config = dict(
    input='log_mel',
    spec_augment=False,
    arch='gmlp',
    patch_size=[8, 8],
    layers=8,
    width=256,
    mixing='cutmix',
    momentum=0.95,
    adamw_lr_other_params=0.00074,
    batch_size=512,
    warmup_steps=220,
    weight_decay=0.2,
)
Rows from block 5, named by matrix and row number. Rows with one number belong to one neuron. Each number is 128 + 32 x the weight over its row's rms, rounded and kept within 0 to 255. All counts start at 0. Numbers have three digits each. After the name is the row's rms in percent of the matrix's.
# u: gMLP up (value half) (model.blocks.5.mixer.u.weight, 512x256), inputs 0-85
# v: gMLP up (gate half) (model.blocks.5.mixer.v.weight, 512x256), inputs 0-85
# out: gMLP down (model.blocks.5.mixer.out.weight, 256x512, transposed), outputs 0-85
u.378 091:156153101172071100144167185125173172111127181143141203153053098068073149141077084173147096110167142115117197188089142162160078078144091146114173156135079161147133130137152140106122123137145155132151111154104068114123123121074157117054106171139146170141116146
v.378 064:118147159139167131076228108111127152102165130138138122145148169096055124143079146064152067124103124080131088150093117134090103127135105115165105142124132118142112158134128126180165157157082134111128139154147168119149173139174208051102132131129158101092128138
out.378 100:133070158155132107151072112195141137088056127148090169124160168080109125148104150101148152168133134082133119094109139160117079144108222091148153088157141108132129142126194081153190085115127099112149145091112149137148143173164158173163117150161136115091136123
u.379 091:132154090082183203143091088128125099130157174098240124146119108139120140174106005167153150123122115105097126190085106115117121117093157127130141128124142138109151109135095163122121166165161104149139133125152101135111180150143200105146171120080103102178069105
v.379 100:110166128071111106098142150178123131090182072105150129132131171148149114127050129118164173142163121127114140170131134142104142096045159088147105114147095133129080129123087115167164139104117174078144056119130137092113174101169129120113064063116103127137080095
out.379 102:167161174113092082154077112110104099115148168121094103135178101122159160100134117073104156176129155147128173177151144142146118218165113163114145192098118103127124112209118152082139078169123160116139130122151164111164083139119130164151106113157082179101067145
u.380 079:161097139131095126127120137074134197107108184173098104116168097072081133112095168117121174114104184140104109108190059089092132079132186156121130169165118094120122127152138150124107143117159150155127136133098099130127028139108174128145137075098169130120101152
v.380 074:104145122118117067155193164080138125137135118134064140161099082129147195143126148141155109118132168161153138115141038131111176155114144134078064096172152132056119139164082146149088132114179139157138191127132154111117170094161164115119057107125125107131096116
out.380 097:071124135135178159178153158167168131151082096160136168145139122155140122162157138112086121106181118079101152119081126158096129150114095150099153134119173152122079103167186128067155101160154107140083108117095119084151126092189078114135135123140090182116178135
u.381 097:120178117156125164206137098104093080140141136164097119129191093104176162092131172082179137127173110175107118144135176157143141089183139172154169096110114117084162176106134086145123086186135116168102148101173088127034122108086165117187088148128165090116178158
v.381 096:171138158167110125131094121053123142157119101091183131128113055101088148105100125130147119099160134115044124142172178087090069140150099082128077149101072136029069082105144098193136134106077169125081118159158114137054101142156122118121112124155061158151058126
out.381 105:114106122129105109054126215104121159151088119159077094179114130081086103119129138110154092125160118169156147124132081146063131101094180123117148119141090171131131163145172109139133172118094079154117135070094159131074146164115106162114143134117158105086081155
u.382 114:069129135170169185090198173141133056201123125180110132115141154114185117115123050147106120164167070130140150182131077126149180165132175169114131135138101129100122120115102124111068181166193176131093130129105171138137183223125100112136143100169075141193152110
v.382 129:141142148103129162106208133169102101138162135113175106107114135100159126131113182154094139144069118112067092093162135124153127108089094161136132130097120137096083111155121133079098119133092125123184118057106125158104110134175078191092129140165134096180130133
out.382 104:145128107108133226150157179117124086158131130109153145123134114055082111095185113111140141103134139051113089095117184104109142102079123214126179119171086111103110180181123091099078103100143140128149140127106130149181164181142145105154129112139110147171134113
u.383 115:166161121066156142093133137090137064100119099115126134136185134181118137118103159153066157133135133096153166139138128113157131076113143152095165101067179096179081161118117111066157057142170076131162166104209095131075171134136027137140100129103151080070120184
v.383 123:087145164114124122122069179126129143149124108146141129094120085121113154140157092106129148155198132117077160110113091129119150115157171143199095122130151131172105127132065123133113111126116091106204101108130128208147114112091134157129134148079158196076123081
out.383 106:179095149120140188095221145160080166151217112126161145103099144166130144078112160120130161116104146141168090192153172155113142142163080133090065098110102120128143120119108177108105095073084019118163119131184127098147209133075108082091103128095080088146136117
u.384 111:120123140125188078136182117176106141088112099150079159123148135123138131153167137150160196144128127095133127150183076194145071096146140097092114174100140153098152154189130071124113145210144123079137083097067114128169115112136106137143148142137116108091122142
v.384 117:145103159153175104111122060079099114103165056131132139124135167178137060113155099121088103150109191180175167145132093146103160133140061108097084114169122163107144136179136118061135140154109136147118085153117146138139141171110115095192212145171119164129107170
out.384 108:155090121099113091123158134124155114092089127125151134135178158074113087150135135101103127140050156176060086122174118094100155146175119134130145118175160094215123160151162121066123095121151107186129142163130115135086110162097134151134135115130100156153193128
u.385 067:135178101073151109133076109163114114044093118095137160175136177140129078097123118145140141144092079112159075143144140071109088113147149145163166115170069085116127149148152160192041143161209107125123136155091096168126154142144075168131149124160065197111137135
v.385 051:133130130092133148127157141147194154150104160110095173175124148170196077164067164098139092145153183124134136157097059139179100122077102111119099159172172115146125136082203096112077093145180160111097078185136111133158135113146086089115111146134150202071112122
out.385 081:167095142127156158126046107084151099138125114174161079103146116111125161127173105139160130136149174071108127167106116129134141131075074084148107154143151144073088132111167110081200094099177178118145156103158105096130103152090143118093098099143135095189155136
u.386 086:105129161130150136142146166153148116163123113129115170118097110149149126173095049112078152123145120180139121093121107099168116143119122108091165068134153171115160101115102084100047127126145121100099143139142186095176120112140161096123148094123111084181163053
v.386 079:100147145154087141083124149092128106192110163131133138044115124103118119121122114128111086116109125104113106116126089130103056123163115138181113122142132104109097180089094056076116107117103106144160073114058152073193199100151113144113156083132176123095171140
out.386 098:221086095108108131136064135114144140076088143136186115104146091098150150166161119143109141134077104161116127221159170072089146129127157169136086133094129103120075088083143173145110186123104212152129078110158131100117117136120133146108163148105112116085142122
u.387 102:093093127120082122125138151143096133134145086081089148130155114132110147149135136170088110144133165165114156174151138088139107184127191080102144088099109087074139144100153128094131178128060104189157128164170105133104086140083127128121197151113155073129110117
v.387 086:136143175068077148109078130084092147141100151110104100151107106153094135093062157207073141126161131168174157110172124125076129130144113129141075137030157128120157132131129165165134142167169079161142150118090162159112126078134129097115115106109129138152083155
out.387 094:132132087136157118107185094089107160215153126160148116136130147126138136163122114120133122114138123145093121112110045175120115110130136114214082132130149130156066216105130086140128114121156175139163120117193062131164160074148091169124075103131125161092207131
u.388 046:191162119083137100144144139157160121119115170127126155101057104197155140099137060106085113120141146153148174162179137087160137102188137113101179145110131107057114157127154107119158114157148110168113123171169163161131107156115191097186128121075098169173157166
v.388 039:095098173107094064154113148174154180060123162135154137113119161109137142092099119185139137125136097153127074112147108162121168123124119130151092114152115111130150165127152129163079113175141130197152119110124155134084145151171155157164128147136174161124131141
out.388 064:121099145203099116165089101113089107072163130100121116098159138094088150135124111177189119110103137120170142133081129119167095164133135137135116090170157154162154118085090156179162133128124141124097119076128096153159170125121100129083165123150159084073075123
u.389 115:103093170108181145107109103116125142123174145017118105151111105110120111096131181181105177135082137070137157146069159121147156146134136104136150104127173134116127058171114161162145082152094118111115117084044172092104187100127153185100182124137092190132116122
v.389 120:132125115190120110065086166129144110167144086167126076121126143151114137125113133081135143157105067093140059124123077124164153126126133157160169135162168198204172088142105129085170211158107126154152144102071149073100160084088100120106098105094040149092124181
out.389 106:167135134082181153175120194087156190106095157096155136164131112128135065100115132116200172159163092147140125142190134139150159066122146150140067141149091164166129103175141086124115167103126136081100148129153134144155101131150108158170164059117106111164112095
u.390 054:171192107093157085142113124109060071164170133110194146086115120114075136110136169111149149169162097097114122194150167073145133128130167126134160132148078096180129179111108079152133078128108065129121115130136131142127158065098104178091110094141211123194131147
v.390 032:126098123158203183104132071100076134163113131111049115176173150117125151119133184157178210127095109107131158132133123094074125135104187162115126179147107160106151152091124063099151131127068166091139094171076195098129129143148158099182083132144140122056152164
out.390 070:100143168208116125123152096130100164093092158184040119149103104151175130200170080126175075123154159170148112171113114134107073118147087154133103123116106143132118145115119177119146130162116098142111127091090109104127132177116170092184079135124104120102105108
u.391 108:102139136093209151153111127087109152156110089135058159102067129155091121079154148183135187092093121112146125109066113093084124138142081131163164149209194164165146101114096077119109149166131074090131059111158139089166122164184158131155141109147125140184105100
v.391 106:114150160123086104165126131107144145134106137151141161151078140107195093122157165090147114112080095139193091153142117146109086127074153146078146161176132119135151151145119085112072118073086102116167159190116106107171125131138150095158154107114146061199163115
out.391 101:182076111170107189094230142113090170167068104096072114067148096091115098153165133096139138127101147138142166130121100102090136149160122123125147127107056147120108122139120118126120142158168087111162153145197118087119144174136163144126172169097076108114135134
u.392 093:112107118154094148087147063125057180136105154058204121146108095147110125110156141134150132147103128121189154111132160150143186152133087150084142080122112123184103104209128164197148104139120096176143132114026169091160111136111143092123146113097120133195144120
v.392 097:125056109183151151068142126093117137110105146175195134139127135124083102126158091132099183156153132100136132132135105103090123105120105115113118185128082134077144138139131137149131169159121142098152119117032116106136103139168134147148088116189133081106132111
out.392 095:123140124156127138134121085145126083151120147124120104148098255125177133115137132213046128070159184156108096131172132148089129097104097101164092114086084070118122149079081132112143101136106150126095121173137074175163134125148190105137084192131088103111103116
u.393 075:123156141078112148177112069112106066158147144104165187118136145095103080127171131141086125142049152101131121163093095114112151190115137132096196045104153145143158092121141140128122151082128038145083103126094079092108155086142119098157177090153158155116089171
v.393 058:102085086131141126086151165150133077207133179113118164108169097095100123131083063155138180127131144144112138160102090092058146111083106185126155061115129127115162160182204138157088150152091144135102094106147140143196154074091094073124112179117084143100173150
out.393 089:146115114185028119099122140139124137137103104116197126166092149091185159118047126109142161141127117191122192140147112217142115102130123077171124085047080140103086158119145108144145060168138102111080147053115121174103055146130132157108142148154146097070178120
u.394 111:145116082114112101158133124134089142117125132044114153098183073116111091103138117148157094212125065131115147167129143137145153136137072092193106086163146123107076074171102087138106071167127147068135104127158132127095169177203129098140119120100147111160145142
v.394 108:133135176106106194163192147129179110115166122112112098138150147109130168174104120081082112138134099183095107153051129165080114076136138170117120141128078087131126150129105040115181129102117184130126148125163092108143080163159166115223120091093178133165108089
out.394 108:095122196136197143093111160118112140121114107121118070095123084118155138148114111169137109115105097101095120159110100146136136134108154110059134134117140123138086142081197126094161135056085139142091099129166144162114113112192187115080231174162143149145179161
u.395 047:098080094091134119153068173074130108125097097106073130195114219116152134141120166140068167085143168184154097130124138139163153156098093101181124169103133120094070189148147141116219063125170133091130127131155168091137180125133134171161139090158071114166083119
v.395 031:090083156186105191136123161145208114135138078116131096146128151124145143083171110123109172151122140126183202125097073142031121109120123083106182122134139079161169093115117148075102152135142120136178105119152099124175090127150146143137120133102099106091109175
out.395 064:130106129155123156115123062158135117090117163133117124181118092113138110138095099180198137135146089067098127143087127080139139116180132085148118111151137128096164134104153136108074216118104105207141116132134150123087104147079154187085135127067131160150116113
u.396 080:151151121092136162120152124179176181025083147159116098125150192117108105101097152140108140171107083128161101130135120140150149163125142141116154165054171130110154138140125148161194155121080147097151084122183196082101105155155103052076112106144080126137198167
v.396 054:166146097138140106114069095161112201133124125144105065118157118116107163118143119107096114099104186211139153123130103153118145096084168118091120092102133181126101128189135082121093036186136139152102090061099091078121183181098109139116112129157100122143135066
out.396 105:067152171125126165114153107134112126130093111155129090154106186179119132118156092139096127122133152120161142115124146142156139107126051136085123095121106152142189118063144106091107189116090167143154110162161158092081131053170055119122092142142133151099087108
u.397 130:122195080130075122146078149191117163109160139149132112126153138162059108119152118163199167126111149055063194127138123137113083206115155171089121180150164152113025117115128135129114117157112104176147127163078099120132170085130122125161132048117133107144176121
v.397 129:160157148138126124143172161086148171105137139101125180096159141156062176116105164098111102136080123124082137191109112113167193177112155109168108152110148159105122105100117130120144094088141166084153130164080099146076077128135131136071140175087117132076114106
out.397 107:116102129146132123121128145176094138110182078164097109145151128110130132135152159174152057091097167162174038156176065093096116079095145087157108139104124109089096132081098124129106147196079129181099177178109140131140151068193161133134083161124090082100112106
u.398 111:130149104121163093118096111097136156165139159107160135163085182119134104151107124178156157111169092129140155148129122143115160138137137158133117140130110083123131159147068173121134106169081098123055136096063190112129130199150155098152150148142194147130141103
v.398 124:085139139044135116116121066162047113116138150118146096154074131133108146173162103123131125113102157127153110171128138153147168144132124099145133149095153167097143098141104147123092112132136095133142125126111078088186174116058129107143110133105142081135143149
out.398 115:097108106182125111138160087160154172103185127120119131130106170150096161119112107138138110142075146130110088111157158158121101129204081109175166127186132151090092053148076133078132167151208140147178100172148085127085167088080098105140098157116162111182134160
u.399 108:149115133101111119116087156133157125082140138112108148122135167164113121103128117110121178126135137072218149093138095111169069107138145141133115149131167123123144151191179157119145143051048134131119107104102159158151156109092166089077105106174087106093184181
v.399 107:166098091124061037112111166104115110137155134113122104115155099105192116129131142091159096102150165075195075128117160151106123121120195077152120127129083076152159124084162125108150133136154156139129131141090151180127095113132086191126119101159142184153152184
out.399 100:100202093152198155059159112180113073129112131178123103152075163129136085076176132196162136047144131114185118119094109187155168119051132138132119170127132060107139104147078125141110061132125135112162173156113103143138128181153071110142102077153164105164117179
u.400 112:143082143099148116130106117080117121174080121084160139139107101100126176145147106101122125126204179089128114159095131099085099166114168139142168178142132120080076098147101155097133133124121065102116164139106102111135149182120137150179103149115143112101158105
v.400 095:125127181166183204104121106091119086096150102163098162162165118126058184130102175132097110129153130147149068115109143060156081118128141028154144141146148155133129097151101136121118170145204120083095152104080094085073156102123151112112142097146099142124118145
out.400 099:175075098150113152170146127127124119090178138133083154029123077156141158159120137133119198120129055121150115179088100075115127171129166097110094135205137160130107103073148172162166144111142114157126166168131145128155140105106118128152129137185106079156156099
u.401 083:163083126129046103127124123147201115167123120178156157118145144136133137107066132178118119147141134125135152145123197180139108159187057168160162143099102109135123155132161135141133171192128134136082110150084155065144112113165114104153094117164057180117108078
v.401 071:076124089106130063163101170098147051128165110146138184120138143149078159119145125118154089092158155144154110052120162083144129160136109140142214081105145138162137135128150122188154151154132076112154106064106099126164081051125138111118129145136123138083090174
out.401 090:140150118175138188107130106168130129054095112085126153138165078101108098142192175167122142130169216099168116111144098158133102148155089133121073127103072152210159137112130112140127120125140136114107143069164140093104177163115081153152135106135127132152131125
u.402 119:184080155173161127084107137137131173195122099201146105089133169147144161144196146100176116150107086117104133113084072062082125111173039125180073160148136133132121169135155107124128126151165204126115123138165164134132120110079167098152151135113140143100146159
v.402 120:138121079151154143099182125133084136097161146178103140161127079158156122110080102115111118185144119095152166072139201207143108136152107114132124110147133131111131084107090127109127144092161113135127137145137147077145146096168099151112132079069113085072123126
out.402 100:153140095135149177106118137117147104085155114110121120205101151153165154102174087131093129121093089116143111084152136117157112170066148108139112131089185123133110159150119119172135136146107116098114084116091161129168080162171095124164119098081143192123151154
u.403 116:135096158158118125121139157117149199076091106050215148048192156153168111095101138140154223108114074104101135064101143170160121086129160198130161154100127126072064089154141137153138111105134126118119097119127168134140123164076108168084064159137083145151079159
v.403 122:130088136157107114102121137155170090157170173117171145127101145134151123148117122165146159104144126115070083072163198146085111117071159141130125169159139108151147136147132100173076120120080103097119159177156106176157116137064134107144160097107142123127141129
out.403 109:167126118135112163111135112174178182150138119180170135116097142135061093171150128137140129110207087139137160109070081131151105145154085127093136089185111107080084105101150162094166171021106169112173115108129125120151060139168138151156149155124053116121097157
u.404 111:126124122137108138134075163147023132109145126124144129165171178113125126194098114132105064175088097143095125133123087135094165154160174082123110115102100130133113156126095168115150141149115094098125172100159137097147115095138175117190120178078132078110174102
v.404 126:217103172149130187109150136100144099126084128106125126134159176084123138126176138183089185117080098157140165114142106154168149088161161140152110138196146140150144122069113128137120129101126176107065131108161096159118189070099096115134136126108161124123137099
out.404 114:141104099102097135077141148129128177101108146153144186067125140095095126114129118091119066101111086151130155099154154085094136111100148131105140090133141157115084176043171118048156167101127176182166134076167095132137092177199149118159117085102132115206103159
u.405 081:103167114125116161113171138107143120110099154070179120107151108118178164153113186178174100108189107133185160103108133111137118090127221100105117131121120137136145104134187122137151155144108101112162111123128088152150152138132182168177125162174090086143143083
v.405 065:113132119115089155123145158126143141156144166136147150097105135137090207147124117192119150129110166073097094166144118129110082040112054127141111128130103068107123141126121087117121127115109074165130131095158129111064170126158082164105147091122154100177157145
out.405 086:150088147136143170127075088130119169192114154095084130125118109113128082197118131107125119070177138120141159131084120161080100191163140135106221077182147102161123111119164100061137170133141142181108181068106098119075108103162115203113123081118108153088142116
u.406 125:081097124104059122100088164109090079138150155117098100156123097136195091134117108172125134130132118156057169077123118130064128146124127065163119148100127161188119089090156161152160153096141119098128159157138110099140135125095104153081112143088092147167139147
v.406 132:112140132115148139102091150102101092123096110116136135147089201165108186156104080145122117155121081090073177111143139146122171148153106117127122133113099225087041150164120127161124181109099116214082100113108157159154131135111090178105147140118141132150116124
out.406 104:150082111098184133125127105135149166116128092182128158128177173109048130108160098104136123054129066110110144121139154140152120119173092115103073144157099124148091090127120124080164068132220070113213081172180169134116146141104165116156155161112127178148126138
u.407 100:112062154141098146077172124168079153189165063143064116138117174173114155109157152093124065146159152113121114128124064136160113081169122159142134092180050213088097144100151163106104137128123113145126166159104129106135134132106168106161156100124096071103131139
v.407 100:103133136175153119147096146158181177139090083135131117107138095086178055112088072090085143162150160155122126143085125141062176137128109145132122144094060172091157129141091121114153116162114174128106097147100148080080187130194091140133110141140155071120173160
out.407 108:129143089125143132161110156151094168084141100165193145116136132107153127124151108155128124169141074106161204156187128135143146171177125086108077159055115124120097149148097136142121113056093091168148122116127084137157116097120123131111096147097181081154114137
u.408 096:062127100119102139095121130135133142064126110059118108081131112095140178117137175133123140164090171169073117177090108108158185126143083169142127114077137141081140139194188081097118145143102135143126138117087100125168120136125119058190146192142134134200130086
v.408 095:192114117097079067090139101155186148139124107142105121165145137114121128107101184118159124138122147157147113200199151113119064131093078143150173138137137058074103198158153112043107138109137105104141071158189137141104134119145102126156088145152153222117060113
out.408 106:177188159147119086133140180099149153159154083094138131113086106193078159132138164126093104139126117137102160098131127095144168190167058149116159129131161120141100157111133149073140116091094135140125154096108101106083101124146100175127135074093110195039150140
u.409 110:143075126129161100124150098139147076099115214081097139177147141152110140090117067050148174176106077146128126124162108153096121135169095157164114108118139123144123133154168118147176146123167067107108137162137136130100077124132122186142124111156102115122140168
v.409 100:124105129138135078214144152128109103083087121122084130120105182108113091128154137137130115097181073133080104110154146149084069127204117112100082161131148209143136155134130092106090120099110094070116159147173117151135156047152174080118117111100142153155106141
out.409 105:138087142097093153126185116128092159106119116174126123107129122028143149148111155172177118129085095106156131079125061170117162207115135133123130112113078126067126174092144103068088102121108159142181070126204096142058096201102178044085123124141219121168113108
u.410 099:095129150141106079089117211126101093148177167147101159118098079112150124118149185112166127138128156143179093195152132123120138167085104150170152128175132117135085168168173061176148179145158116181086112160109071213087182180098063103117167108151129160141129103
v.410 107:126125161110143177141174098106137179164152157116059146138153035177154136120101156131138185128094132168095089095120105136206072127131120155118123076142134066112092088098117128133132135116079175122190155087129119075179106093170155160085182144195128130129167117
out.410 095:151061142148112196175119091072159158064148075116068217086119180165107162112135121094109125093140116159135093124081136141167092100171162187112136129087111161075159110097151178147166113095174077093186151099055196116117139140098156148147141167112129147122164083
u.411 053:208138118139071154144099129086127138120110181162133130123151152179115123141194152087098077132087178093073071158090140155113170179114092123122127158086123118185111165097119157175178119111141163162128165046164109093129117146104126163167119155174152162144125172
v.411 032:094121123110070132113193125184119130149101144105085137140108136166122088070111128154092121177144112125037181125118147127120147142168146151096160129106091110149180142155152170128152133134116078112198080089146152142122086077099155149152119113163139067165115159
out.411 068:097105158128165094123151159159142144114138101118140121171056134086122138111108068147160113135111085092175136122094161166155090113140111118139129102161049170169097122166084112071106124117165130140131187121119174156119162102163148110115174165083095156102116099
u.412 096:074156165090183160126148121171142102128108166118133135194141161099112136111132134090108113125165162130106159120064096152141126144136100110090120178121073142114133126114079158178148127106079158135100114096080174176228142173180075076102125130128162164104163140
v.412 118:126156158045123138131103166138119163130157187126181079185088116146171126129102151109129129127138084135123133114130076127119160138181120192135073130084095122079145119164115180165110126157143112145078128112145080104095158074084163143112111152154142094115166132
out.412 111:092161097193125154098106170119157116122128167108119067113077150143121148101149131154093122152085140160138087140153139096152105078158124103174094138133164142119086129131076130109119120134131101105141088165101121101068155119136087089128137088150174091128103151
u.413 070:104104142183103109130154132106118104155124116100174083092131190116064137163196143083140099154121142050092160164135087135100165154129103151109127142099105116134185159139114132179130117062145173136132109095147063109086154148131095094109099147129046162138140211
v.413 049:116107184188101113120141167116106107188092079118113099125075173100110154122196120109143119113108156131151122112084118179184126146144108160169156164121172159114054180112108147118124085124162177156151098186177121121146145108120144194122098066122145104137152144
out.413 088:129179153131156142144099129162153123078109162168125129160164120106109131139117134155177167087054159173123089129095134198148119139112122110118152133112117088080104085139141171152144202134124134097136151118116101146094150162156136099134168171132124168089124122
u.414 075:086194127109141112115155117184085131133096115179105070092115111151169047181094156122112148138125100160134149172186114088118142099190125139118084119187174127204108106138164042117100103154155161051113123142166165120125100070114160069099122097084164133159096112
v.414 061:134129133204122107114098117137124144155101130127090122143119114143080132151085191103196105122120150136104134222084117188111120131157129102142078080116079174154171147117165083154144127124075171121097131145145116124185048194097165129098140214110157066105099133
out.414 077:097100078087169040115108079098119163135121117133165138109160100217147087098123134149096117147127140144127095088088168165108109117071082098155201089053158115074137126080108142117130113105112105153159132094139130160103101190185155146133234125152079093117154196
u.415 099:083136112156174137096124127127152101095133187150109150129148096193120091028112097088119155099144159107095102143097170121114116134140127144104117090162111157013113132130143125131173081090120113114088062131127160134140074184155135083133116121082159090142215102
v.415 109:153136078120143114103138082121103154143153083069150183064126156143160088138131125114134113124179135135135118139134103135163104169124075082121105128074166160132115090154059124129109180124108151117089136119139151083163130125090140100113106131053174130127103038
out.415 103:067117113118120100139142108140164024185105133149161142165183127113110161146131126145095131143102124109138137163104118122174145122131130154143112092108126164110102164115062156039106084133094116155147107134079182120117123073073132114094127130092167136128133109
u.416 078:123126120110112060155131139112172162086130134167115126140145115186069128082115179152107146101119114112144121098134107070159127149158163196133174137149123097095123149104070146074087144129118121184190111166082061105100193145059116146145157115113099135088120068
v.416 070:119096113137124103152172123099116082118100194089103098054176153120141167136133112120106169047129099114099108151148109114134107165076223168127108162141155133112083085126168136170160159136120184141092132147185201083122169149095100124138136132110098085114082135
out.416 088:112094076153143091151133139185184129105129121160093161084223181093159121184118080054183125116116175118221160157119091136120119148085117099128121161143176112103125121128208075118110102154102142164084162161089177108164141136172174106150104162118104086123066098
u.417 107:111119118093150131106072118149129107161111144162116125091139115093157092079146131145155159126138142170085142129111085139164111084142128143139111115124115168086123035150132177115108123141113147176154179095190126094105158159155073122162099163139153093120150091
v.417 111:122149152153122142139176170148085194179168135151054113172116082076062128126149136098138129127117120162105158102149064113140158111182142100143146118154176111131123141134164093177130113108090160092168091174075055128179139134173069105124148148110159151138118155
out.417 113:096128075187195096105135124103106094082170086113068104083149175083116170140132137158157152162137125172118122125152097134144123134149130137104138106148208094100070104155119146137085079090099140149076140148184094141161185099060124131116118197145106132124121132
u.418 102:127175100139175104102165129145116181166140120098091206083131137132135103088152144108153054133141140158203144126154089178143097145113083148133180091110116169115130200130138104169129096124152158097156138106157105128106154154109128158140122105202144123078145132
v.418 092:093155106142134154103111091109140178135079128114080050124117109087204130161116140135167100169148102168176136159119144072165158152063211117111154134132167141176150189132141093135125104077175184170189131123140124137146153135092102146170107123143101129117126138
out.418 106:133133074129081175164175139136117136139192176176103116117142108101094146164104175084173131136172218104115156107108133178206099150093100078115120125066124176113147138124156153154158101136152182099092115181127139102175135159121127090079158104104150156102083131
u.419 104:137164141129128121131083121137098142214075086176171123110164139117119163114085116146132123119137099137131145127098112093132122107159095066130154074149187164135174135184095095122117096177081098088079113123103142098130130216085145117126118145103140129101153135
v.419 115:084136170070107077139098195182106151126117167169159151152149106116096099133072113100189158143150161138113090153123163151138115122058067170185132112119173121117103147173110121135174092090094166114144142128141137086153123128178137135156145127121114175145142103
out.419 109:225094089146146093103140128153154059101114138088175183161098170175157110062127118100111194102122034137112073125097147110131100120126125117158081152125124140091115082140135135127129160128110127159171162137164076117118140116147129120127122129134127161090130121
u.420 118:097146092136111137133106136148109189104112141072082154107098149115135145146172124178072057193115141152163112111210129092143089097118115129119127110048075178153135105140198124113161173148075145118180093115125101091114166089112136181143096134115102105089143067
v.420 126:171191122174092096097067131134202163091127123175092071118177084142167147089152125143154120140154108105131110124128079116111063098093109142076153199126139138125109113149170169153113052134111099130116176168146105135130112144150123117090131096078107103104128143
out.420 114:111149194118126129214097064134167129078169153100162073166131130161069082068163092148093176124083149124183190131116152093174145088124130092177122169103147149153113154103147098173117106120130168133131141119145118181124130112105110130104138215129161125153127095
u.421 114:126083105203128137100110154125137142037158194093165165160138160149134100140146125164156130134163122128116136060116132156173172129138124180114142171135068034108099187178070185125120108092144131115134188126158129108129107163131135120112090141107114131099077143
v.421 106:137131189153074132056130137099149104114115125174151174151083119125109172077174128163143163126190153150149178035090138170145136185141115096085122090139077149093161123105163147133156118126140114125089070130049164117173164113111100143113059055125125180146155134
out.421 100:088098174096115149106169048154167144125104077126148142059151094042118121151144091094169124173171091090177065216141158104211081112126086108100122117136131151098132132135201127126091095092135153123169197138155117117103142157140118119133053133172135162117176075
u.422 110:134167153091061110135139172118167086072178103093159143068156074105155090074181149133119177188068156101193130124131086153103150159090104153174130144121092094171153121151125162184070067092201120135123120109174116091155130141101139178122078141165147129162108149
v.422 112:161137105077166107159122153210143120176125146121101140070150085127096142157107096115166175124156133128155055078064103178170102095110167102139102108124148136156139062131116196170122142100168159184100079147140149129077119112089153113152090096129134142109139137
out.422 104:128149112138176126070140150123140142115122116131133080169156149144128156177181097119142101133164157072104110090117081166117163118122126118105162139133152125157163126124181150155079157101115152123123124128082127111162149151159093161188105162114154125050111144
u.423 064:067128181097130157132145098167102107141128109187167178148158117058106116177130156096165133198152095074043158176100162143132150127079083165101123163063118117121160079124133160121095138097122150101109132098084072144138139175100112102104087169130161101155133100
v.423 040:083178182140129133113113181080124114170144135091124167065128109057132148094134118178106079097178100120122132126145114162116103120132111129093150116129142146142072165163116112176086182119097149071153113182181152136152144079159105115153179159195157146120181151
out.423 078:156105150128128084088099100140162124134139137133117082178176203128137132108127150131146170128099152096103148123126121147156166140163112101168085079135066206087099168113148103152153173088103167152143215155155144083111127080157112132173095162132130167124145130
u.424 089:190164150111159086108132148147110100132097096109140119113164120112089142170119059122169081154104095169125060177140117104093126118168097145098054172116163085163121124171160121098110072071076142101154098180114099101098145042106142146101113116113161100095122169
v.424 085:158104102165117074128106172080100137132114163113142132167158168128114074125154104096162170138117170142075134126140079140081164062139195129145123147128072063142178145095150125157164149146109085152161098066127134069174100174120108143138110137158139146133148064
out.424 099:105188157149100063115132080137142136154164160157141102120082160136104139117174120159101131142137160161122111126099133130177173118186136164111162095106114135079139125169132072117119152088137121097142180118089115126105104076119112133097083174113199135143227158
u.425 100:147099075090097110130099159127152152153116135209138170162137112105134177157123055109186088176144109099120122114142156099109128152152076123158189129169111147145108146148128155071135144092132105136124085134161092213080097087146102106140198129097147126115148189
v.425 094:155102087140167207068110145105164147104139120089185094114114178205140152155137100170136080120118108102082119125147118086149151090164123178150131130149149095186115143203127155163102099131152123109072119128150168161073174132114087117107136170118100202138168171
out.425 107:103093100131117184108118159100111098132130110118110122092178121098151147155130154145159118173128131086131122097145085136077105136169176149139121093132174077104114112181146173136123119054154159110110148075108130118121194210068141143097129067141095150138101121
u.426 088:178191161115158106119108125111193123101166160162108170155109116138125118157117139142139174133169139112161152183141143058087128091127153125210135155125167126161137139091093075092134119137094096153114124136211058074128152142145129149084099123108138143111135141
v.426 110:100122159143138123169121191172133181115141083161137129063125123149090162116149084170104112121086139103176073135110145152145150075092186146125128107190141167143092168117097143186141146118136127107134083157137086156163180172138092077116088169120104133125130153
out.426 109:182123134124107105111125078128084124112188099106097131138121106186164141102160110067117138148168124099138089111093081139156094148153144098119074129112104077136102107110099138166171132178159178182121108115160133166074164128119161124147173081129160108135145150
u.427 096:152100152075131127097124096075150155115172164154089174146140064089120155187163140123103136096146123166060164194167166195132133092153088152111193073130137151127149166122119140053179101143119020125152117097154135139116080145119114107128150140089127133107131080
v.427 091:162149133153112105189110060195126188090137119083190121196150106125115103129145118117090108117127127108183103123191094166122129169144079126135188149106109118126140149074100143134110119104102083137110152127164131113152153166111133103126172167146131154130113170
out.427 101:106095110125128126200146100153083066150120145115102076129101137147143135122097110132151101156071125156132107125165167104079167140097130036173101098079159109134121145141169114092116134129147142119125105157082116150109089117155140115119088139105126117113212121